Weights of a small self-supervised image encoder.
Data: trained on microscope photos of single blood and bone marrow cells, 194171 training examples, 4.2 epochs.
Rows from block 2 of a small self-supervised image encoder, named by matrix and row number. Rows with one number belong to one neuron. Each number is 500 + 50 x the weight over its row's rms, rounded and kept within 0 to 999. All counts start at 0. Numbers have three digits each.
After each neuron's rows are labels from the 100 images, of 14976, where the neuron reaches its highest value: "strongest on" is what is common among them. Only what is clearly more common there than usual is listed. The data: microscope photos of single blood and bone marrow cells. In brackets: how many of the 100.
# fc1: MLP up (model.blocks.2.mlp.fc1.weight, 384x96), inputs 0-95
# fc2: MLP down (model.blocks.2.mlp.fc2.weight, 96x384, transposed), outputs 0-95

fc1.250:493484482545624415539438503535580470514546436503421503529521533490593536496479526509483590508503449527526463445455546511522467438486555461422528547455470461466439560564520518544465556459471503505407504530584416556493512511407553584480481577575455459573449437497565580536478620429537528506
fc2.250:426529484433498508510571575448505467487533555423532514513504532573524533519563517432542510412531519435502566495502556492503506615488461417549552469476477478513570584457520479447425460514540499484472526489416317524414445580511575522543475464483522543440583576514447548541541465422513531526
strongest on: cell type: erythroblast (33)

fc1.165:541461487488417543473518495536438521568528572449467440530536534481442412468560470487446423520472485518445499540426442500590547440493543539530457533462509505465530460538586505601554461605573489458490535507553470424558434453412534545442537487580441557501485507473448513522637428506591535450
fc2.165:531504461508539522490525633574642477453550431540483602537388546539560509447504471451503523410564384431535470519535532454477450466529492480449530550554552500456550464502455524458481499467466500464462464434486517571429538508467539507512549507437477536592566448522508505456437470499453599588
strongest on: cell type: plasma cell (25)

fc1.34:465470464432464537524498442577468551471493508508456414577521470416441480429547447493567514477436520566532543522535497465569503465559570497533433412451544526465500404569467489551541503482574411436548549489597526366559443429454527518449461552552498504524543486465511544611531501431527540551
fc2.34:498539419516521555490540590486657495435570455565483497492436604593551526415514478456466469503547403393540470511510535450439469506539474515435553544569466552505517567438442565481462489473487474486468439490469491611495466496495512484426491551472521488557503445514441571407436482500469529573
strongest on: cell type: plasma cell (25)

fc1.229:511522500473399451564511403531427481484463506464448507408554520473482432543550489563492464583531571553491588530583554475547447378448465470526546526485506455469547396535546528522558545468496461463562477461544585444447537538545459516480464584577459484521474447510433457388561510483487587490
fc2.229:458534544519479589484476557460439450547513509453543576475528499476495515431484528512558494371572594432488499493521576489594550493476454438408487454428464446459619471446493504544408526585551586517459476459479481506449475537550476526521502388461585612481547531472461460498532487474554549524
strongest on: cell type: artefact (38)

fc1.292:464525576428473538566548431512466557544453489529532513480570578478573515444522486611487579544432470515443512465443484554609435469424435437544462534549467576466477458580564413521478439455424504527525598554475461426555473471441519460514552470547486472529428547511533459546482455544573443531
fc2.292:524572544514563433491446613458569525483531482577484576439467581544554506443484448463473543391544403457544446544589500463449475511555500435497453514574586484533465437494501528456468465583475468501428429544536516508514534553460562474508555514398516486567582482527465415512468474561451517581
strongest on: smear: peripheral blood (42)

fc1.164:449515534550540498472542521517454438447509466417466558440489564479509459444508447539503507500523483508474544481484542443446540549477438452495572417492414415499496502614502503500471518498627527487560490421590505446544548530442416571516550452367477497589472490458428447455467477606540595483
fc2.164:506466463450520553539505396459530505595443588531517526515434491516511476442455488469393441470443485470511532529482518502537451462470540498436432565553576562463488459396480459450546472502399438488491526560463542574534470460512618486410471611598478578503550482528531583550509521439517465553
strongest on: cell type: lymphocyte (39); smear: peripheral blood (38)

fc1.227:547478587474573451586511513390481507545565524468471472424593491648567396496504503517463446481558516509470591516452482438524572554489470534484535425576436474493450550460445471526485449470544477460492453469469470523532483539597524506458563565536447527551534456461606505489599484464526447538
fc2.227:529465551426465427463449518588579518456541533527396479570484528425463541404417419574512509581489475518480407493630556496531474532425555549486493508408445544591534469478477563486472473478527516458522457463498536546389501430509424541482513509480594451531467538488478433554543538516488528488
strongest on: cell type: segmented neutrophil (85); smear: peripheral blood (78)

fc1.197:549452543508535405464569523543479395492361472380527516487567564497444526540516510592498546452521468540462533486541488501454549538538511501562506469485517522461418463456570515452513470538462462498496455459543549349507548495448547533529500385517486406575456570527502456472474553406447529498
fc2.197:608525526563601518457503501531509485523459512536414533422443455460537420546486517525509447412516475495399531545422478496424431545506505544490580505574550456437551416468471535518507553538465548540438487518484456460591481484566521382530581451553553529537631473470511532447509491537419490507
strongest on: cell type: lymphocyte (36)

fc1.285:460521577499431515439564441594502449565538449494453514549544396486544492467448538465531512493465419570436587543488419572518568571472565455520527426490487474554431518587459515601580451532543547475554475519463460530423522541434484547499556534555543470436503568532513510463467463407555449443
fc2.285:543569521423498512471438648487444519561489576516471574447542556502490546490425532555504479403520477449467436497495559521498468504465466471489458471506505520500569433477498498465339506648544503499452475472506475414575404494483479529557539465435552554525539567457432486518532485521576436525
strongest on: cell type: erythroblast (37)

fc1.55:482543496520499439499540445481404398457550492470461519553596494505534500594453456591509555449460463634472601473536444488505524614542498506536527462497525557473471492530576538493550487503428455512451429484499402358454511531496509540530517425569549455550545545501490442472493521440504502408
fc2.55:507541526552531559484433599479537582614486546543442531454407502510509465433499495460456439453582464392478431538483526522448476500493505476492436458481485494552581496430402505465430491519529509553526527558505498528587451478586488495484541462478601556427541447502510600504425551580465432579
strongest on: cell type: lymphocyte (44)

fc1.108:495533506445492481475562476579574471583438403511513441487507434497493520514551460505427358584471470490491574507451549538569406564506526514520484482510527512465430477475436468399509505543532480449520533480417492497482547575640555511571551557542456450506494468492488545552576435427561584515
fc2.108:489536526430526429556469459541535441468500611494504402514540488445507504550459433464486483587412497542560438522500537463575531469498542551537439537490463542584431496476465448442648565503426410476492485462545499549530583506491530576463517517514479477555492444407539489505558559469481401404
strongest on: cell type: lymphocyte (36)

fc1.335:518501599420576407561433480458466476470496440516560507429489562462460478523426449519532511495484418588430503426562446452539493572501432541472549537470494522491442533460579529556531474438449525463514501510542528545564556452415485520450594504425578395538525476470564415532418502440545537522
fc2.335:473498490450490526539518464425554470467574512583543476520407519491529451435404456403515508510511543529538460535525489495572455440496539493506387487491529508494551527493517479528568520463453634474436447400509517585457596524486624516363514580465545540530441555428529464504536467489529527543
strongest on: smear: peripheral blood (67); cell type: segmented neutrophil (65)

fc1.14:553457516452446497535547531531564516581485526409496503443461514526518516460510479543577539493393439581533508533476442499571560599562571545464491562556488636507432369416511446533474492521511431470564504552503486458480397484373475535429512476517441512532513525491546501594509487477483512509
fc2.14:566524454545556532460572538608605470451380387531484550554440559570465476443500490473484454518528446461524484547514526536462384457550510546487621554506499536440504516541480537490540555483428483485497477507440578524448561500558484420485514471449492502525528456485371518392540493476458532531
strongest on: cell type: plasma cell (27)

fc1.201:428485509492549512555556550625625545515554569489539423599464445522522542447505532567547420490417440471545519560433453563467554602466450463560582426467438565547508518579469491461537469488477519421515434453585503525427507493447431524466501528511537461489485527504431460535485513466452462515
fc2.201:511473535460523513448479654568545534513478462454439575573477526505501479421500506548429429493513513447549430515417529577478506508440520471497491473476396464483595505558456528552459528633558540470594485493500528476518367529462443507571497434485514549477446460584486551533512542588484480530
strongest on: cell type: erythroblast (51)

fc1.215:438398504406569530577589529500529540526531510513475484520469496577582428585529517487411451488493481504502568431435498527546470480441465401467555484576480460479449478575542386554543555386420503450521607493461554522552534559541489509501447559547489526533467561464475466470462472425515502536
fc2.215:430496480505580542512424572506464497575472535443476463467499526426526515511452504524362470522486434429596458444468471546519539552502524465567517489564428443541502527520475512530419555471451401460565528603541523448602473580487481515530495446513506503465456457561476562485451598582522383495
strongest on: cell type: lymphocyte (48)

fc1.57:575444537445551532454494425582589566529440453470472516563611588421494449521447563462562594464494513518437429527476434521502462414417542536508572441573496466510466448455605461500517447530499487528473499486471524433583545476409500507428465568588472488497444575541485452502483513529505491513
fc2.57:552486472460612565490562525453576509436446477490431544519434563575521433504526506493417495471520470524528512491438495516491452509533468525410591525567531493339523461520514544497530573527394493543438443558483468514552502553456549423482446486563437494495569444456428568440442541529498504595
strongest on: cell type: artefact (27)

fc1.46:493464564443448572573466479452529554556446508498594554622500531579463490465558545533548395599479489462500521508460448580484494465543467515567467429416432449498491516570453514471572524493510503396537488485496458487490395440484462570394529565518467548523472458575453495453520458451583496520
fc2.46:490542539441476545452503589494669537522521530567466590519436478458519429375408469466415435500526495434556471540451557535492526487441521525452477495446478482524514494497412479529434513538533524493509475415506536576508495503506526512415503477455542616511502492467472584634431521463523525542
strongest on: cell type: lymphocyte (36)

fc1.185:424444451464549476574617459511513546508561508507564458482458424585561424551447525546488483480445525560488570470416485559550458490523458437529559491491528484452472507521530392594507470437455476497511573524484525477538423514544568472442445590526417544420522593505419538494498468429576446477
fc2.185:481499481501622539500438535563464529532423497500469435495506476455511491542414481561346403574463416498568442496407447516519462514515555520466503489568510454464474520531474487522511556462378433521528507555529503485601545548544503483472526478566503516530456472460526571498431589612497405500
strongest on: cell type: lymphocyte (34)

fc1.319:403546568468487427571470464452516501599471424543472566520514476491442524581480433506505411567465447454433579446480450597502580521441457537469560443521555594456562563455561536494457406472562506412482584473447549462453466451534510501539553436517575498528491532522549537510547528477454529522
fc2.319:508501628407431424471424609540408483504583551504482560414501472462529585464472533448563483490471481512483495455472535505474572508417521471570433547487486385558527544504510525561501503561570467447447492411507501508475501506443425574490506496388566480487546518547537472593540443460489522509
strongest on: cell type: erythroblast (33)

fc1.84:447467527541538399467573414583610506474490503511577558487541564531498545538492489520504488459603472454465548404604505578508498502458566541556570432548519539449546540477511464468585507547497480483544429554528577488435457579478528570444545445428419527451534453479480449514492472411544462535
fc2.84:555520515462480483426524537580467420510411560425452394530525521404554589472465473586546486517500521554476545521489490522565481575503487531568453453513601453445422476411530532489481537551429524493396446421479417458533591525535518546530566456527513479570477605468475474500499521505518565449
strongest on: smear: peripheral blood (87); cell type: erythroblast (42)

fc1.364:486494485458504468531512547463588475540593563443442457577496545572587459485439532428435563492563449423577436488496550576592595561387483542438503402592510547509492451570469402473510534453441495522484518502462481481549552558479577550559508504472541535517492520534561505486524453486563496554
fc2.364:446453392496578658474496490490555501495434447489499557511417515458527499509530542477419520532441499535510501477445440521493483516512573484529610537524530418430496513485516533622455535464506455475492480567464454436541400544486548530476507472534476586418491508568491630519538525589551473567
strongest on: cell type: lymphocyte (53)

fc1.208:515418438387487464527600505505491501558582519480500544478530423542498422565494515516450476523446497552464573464416495533571524513498477493458510530589461451442496536549517379514559449418476494450488571491430551506577492448551533537496491605543459551430417572539397522545538478421548485467
fc2.208:456502473514617550516400559551469534522472482505487447516503505458524498546394507543348425563447414482599402476458483498541497457504540494449504506573460464496496537543471472515504575464407429527530505555523517500587526548511472491448505498539476515529442457480545561490430579646505423506
strongest on: cell type: erythroblast (33)

fc1.158:487519542434472460466557506449510453546401549479535440434467512497437595549473487567466598541557539568460546498555443455571582489488457457564541517482449635495447424438479550535501513535514508502499457455433482406504461496504562455548524560586398519530547607488545414530470453544479506522
fc2.158:568497479486605483510530459527449522484460481540522529454498471519574488468470550547508483396538439499390554586476493488477421552508464504439518527503633496364492491441550471416426430515503522562464489546471453471517503447520567386528546488563503544498639572484515472512564422533517517531
strongest on: cell type: artefact (29)

fc1.161:473500505515544424494468415478477520577487540459540507494517502550490431452552441495495554484544489600470398545496401477607545526482581416448539430537443534466414436581547458541448521576427403540450491461460463541507445451474426594474448598566506489468498463452469452519559463483538474492
fc2.161:521528567416548555516565565436554473505503447575540504453387508518524479546497473502431479408536519558524469457476408490569534519535468441460478496607512475478529512415477471500543421502467527475409545607478446506493565570465594465487485498434498577485548584490390511443494464472606450530
strongest on: cell type: promyelocyte (25)

fc1.163:547429423495534545503451486513527584488476492541487535426469553510424521419411537496564645518482493507467439503550394591489538466452472416504464514530561485461461496510510480447494429474560504433482507506517429440563439460486458466453465577578487373517531610484460546481445464492572473567
fc2.163:556471452462535572495580487424498534430482351530498544506438478571524438529502507582436460583481457561516551564406432557495418460521476540496571492583530471354494520541515464513458529458486520502479466569476445487560500489534563422462467517567400538494526551505438527486489491517502525603
strongest on: cell type: artefact (44)

fc1.72:524463451419434439500553445562586440442517506570514455496494446490409501569427560595522482477578428519475543527528444496520444431460477535520544447477559544488565386522567444423575524466507429441473537432566557529509568482445429583522480564499492401549488531470495442440477501470481516547
fc2.72:417536471556496630522487487479457441500545498441447483477528488402509553588550545449523574484521616478509538439551528487510569485507514456494565491504407444472622499449485538567446579450427545496493562466452503467425446520479477420529486462544564598443489417497419581484538494463469474504
strongest on: cell type: artefact (52); smear: peripheral blood (42)

fc1.287:484472545425591554550485583516642582539484539525532488508507500445542482485495451504431421484443455433537435485427498531544493493432470449388558451526403444508555501578507468553462537480510554449562536431580552586599491489475426548429479532496503532496454494465485501549456479600520521545
fc2.287:496480508466465383544476343525461473534493510479526417456620459515541593507460509573485535528483506520475528448603510448574498585468489481542486495479600598518396448484577441487477484493427445466506513505530509435474530583481517534537538505494480433566544531511519445531463505436599501413
strongest on: cell type: lymphocyte (40)

fc1.372:409499484472494432425475434411454450532502565471585536428558447428491570420558520475500561532493421484504566413504514550544540460544553457475508540522484555490537433525526576453555447525476520378484553523553409508464468478449537472472563423547585501429444458528530521477551445445592464532
fc2.372:461520526442499512612433523566458502427543532439530457541531463508479602452487495523472472474512556483471467479578504479543504521427501489570476451513442500491557622412476554497426445465539467543461522441472489383485547495486481540554559569495538438429484614454574440459564475594614464494
strongest on: cell type: blast (25)

fc1.244:560500480570554446463553485525484396522506436437493472558566542515505546447530528538574475514536530546534541448482501536424484588518447450576507436526493536504527510541539556522525565556433464474564434440492458329472499497448429505617520415438465469560465509487440445477511462428489557406
fc2.244:564484511560570445455470571571439513493492453475425524450514503469567514564522467582582499447436391540400495481460430518476502616538474475520547472567554494468537432536520564518475489552546468527462493480502392374516504524501460440592543392495547449545593521501485462472494479575451508488
strongest on: cell type: lymphocyte (34)

fc1.154:499458493427461436547426507636558553574472429554432517540467524471556453523503453573454472557430504564465459527545468565496449482433519478450468498484518573449498381517566550470601564466492415439519450464550572449564473515516510451474487572495507563555510542508482549433553578568488569520
fc2.154:484559581496572511452521533522488481430394503509494469527517585527511468516503522459461490546541469483486498453477573505565520487494474494456571482528360489453632518513442490518441619636437511526469448481523499469544481561539405530493544401506556485520523428406502484371519526527524432502
strongest on: cell type: artefact (43); smear: peripheral blood (39)

fc1.144:514482512562513391504492505498489407413495405412464482469599563491460476487489446528539492533443464537443533447507447476473501506525438439539576461485529486433488491512564521519524562512557509577466443496531457397501611560485396522556545406480547426637469550477502426478478493469468548430
fc2.144:501502494478547573554492559454515521613428567527488514441441490481527436465488490442422395467505463436479486524463522515537417459508548489466452536551546442485569505409460452479469503440447464519461537558506557546623549459526581463405517521526506635488533443484525621488469561524459422539
strongest on: smear: peripheral blood (53)

fc1.87:513497565460453485429543545424425467528475578484525486427536458469566497520422545479536521466398587597547493440358432580516575548466488544567524459513433521548528560535435438508447535522540487468541473501469530405543531535538467461407546423548487489549502533433536548469497477428546462446
fc2.87:499567489462476466531503602430551520455570472477529533510534636576501529451536487411573598461589510401499509475577577502435516479479499467531476503466466490551526482447486598429410476536589407544480463496462426481488452488433472526540551534465555489445484496537390458558558474477475532455
strongest on: cell type: blast (27)

fc1.299:562520476414506548517577481439431558532447471432518513566605507508492442488499486542520435454443536533542497552477480573618477508513501443512521541596460541486498429447585523632536482479461491527477481510502513482533451537464548467536543544608426529440402474499511401519533486578554423408
fc2.299:531478383545610520500538543520547519435454433540465538513411543548540477535472486559464492473600400502517482517491459461492376523571505469435548561598596514408475487530492499487529474431431421582457495544499461519477497553498583484532511520542460452551555519517503574417420514529480534581
strongest on: cell type: promyelocyte (26)

fc1.152:513579587569572527542543544457493525568465541565503488511578471553420483558451587484540584446467521567480520418453529511574561445476431484541455509473407470553487482563444397587511577554476512464445531438440568580468487436474548506443535472538480490537551448447545469506506461438523544417
fc2.152:556527468563518455399424592599512470473425553532437496520594528549521530445534536429462465499472492413497397573608486454524444512442528568443563439434485598462496458523456505476576464538479467529565480506516478519502491438435393526607498514533520545546523434514520469486473457519464530438
strongest on: cell type: segmented neutrophil (78); smear: peripheral blood (65)

fc1.73:468526450511398547472575561432498457514488523470575473515530551422499586520414535486556599566525549453459590561528452547534575496513509508525466447407540537490402501492472557420448524528567537415475541512526573400512483463499539566533461464522442417536437569462448476523494441575532474444
fc2.73:481481551430549443593509484520427529477522479475522535517514494552529548520433482513560508466562462568449531538463517525500449476443482504611516468503547402513436565498552549479379427467560465516452478474534378444565516458501522495489561515460510474478458598433495368574598473460612521480
strongest on: cell type: blast (33)

fc1.221:490523528473408485449484525412455550537595552453549494453576479411534534415479471497583562521474495492568490412520446501507625570463503475493500431471455543608408524485461482529495495478539512504572464550570544508468467529459479572525538478412514432525437551544555524572384531551505453437
fc2.221:485486502409568509633510582533594452420603485532435481555474585492533504562466421431523532496561518445531459497500595413503475434455516482470451526562471451504553470507565486436473527516472529510402470450537453563452551512431556524479575613495468491580449506424459455484486520505513539472
strongest on: cell type: erythroblast (72)

fc1.148:547459456460447483549529483536487416498493446514473433565530473520526485469428440472525567547497561494550502561524551593475463583447421430552455458487421438562456493489469536568558534467417469408517483418536431457436537559488448456492453453488505570503526559409458458544595472404436413530
fc2.148:518517522488470443501487572514546529525424509512462583462432572486511527477451444539563513402527419410457426556511412487445461559419514471534465503552572614452546333497531541479439453521504524556504508491460515506480588518471423483575471478416550493577538536511504484511494485621470509489
strongest on: cell type: erythroblast (39)

fc1.290:428559559539418433498532472514506555487548479453480506610550540523438549522492437406470498598490450548469485434486407504457489494592554454502499514426537522519456556429457543534514501389411433601444531485456460526510489422483465529491435544431529465473423467454528542537482617559521534456
fc2.290:520561558472436434524467505528545476577420619553470523395515553470539460511515497484485483493563505342522453489613557446466469440462478477479439535508512574593581453441463452421599453505496514535538473481499561570483542511494523550485471498468513511486561385499584505423507529534456462524
strongest on: cell type: erythroblast (44)

fc1.242:513530453554539448570519540543475434555490536539564442523535566539458519526489433498510399455515456465517559476515430490551456427415470453460551541482531495550451561590501501456583465468424582507566554429453460550565615458523472559526492429484456531525571475504515567582591542508416413532
fc2.242:482543462578504516444513538467538501545500523460469489497450555490463461537624462443453494434431493457503459466558497480551555463496436465488511548501533500526619475511410427451581518567536549508468540546477551556378479544562501543525387452427540567464574445595505542423519466453423558564
strongest on: cell type: lymphocyte (37)

fc1.370:551441607444493460466408430582566497560436504583500422501488452458565460552516528532435529610460542540470447477511480445547512415470455590537441447423459505584500480552437488520542562522519471492517481469535478569567488509566427463525538524534538531529460516392603442474516505535473416516
fc2.370:501444498421495495513462514547376482500446523510510474483483397416450526502465537602465462493509548561452504534453475553534516528421520523548511456474519485462521641480551427534463515497539590488472497510446460433552589554592518473482521419544461551467419562456598473488579506589607481505
strongest on: smear: peripheral blood (82); cell type: segmented neutrophil (48)

fc1.149:421471617498522480455403440471544491482474507464538424542588456488447547503421505457536527542522504477532551420598533558471478574465502484501535525470407594576498446521461521542513530428429455474572423488591438523438520564452446498446461461514558420538461454448553487426470462510466427443
fc2.149:437429502341565482544510540580538499546494532464497521495488474458517533506464508627481477494519445473506483474494463564552534553425465408496497470549502508474541463515650402511521499472480516465556571465505485487556528575456449550528444502502381505508431602525474479522437511550608512583
strongest on: cell type: erythroblast (43)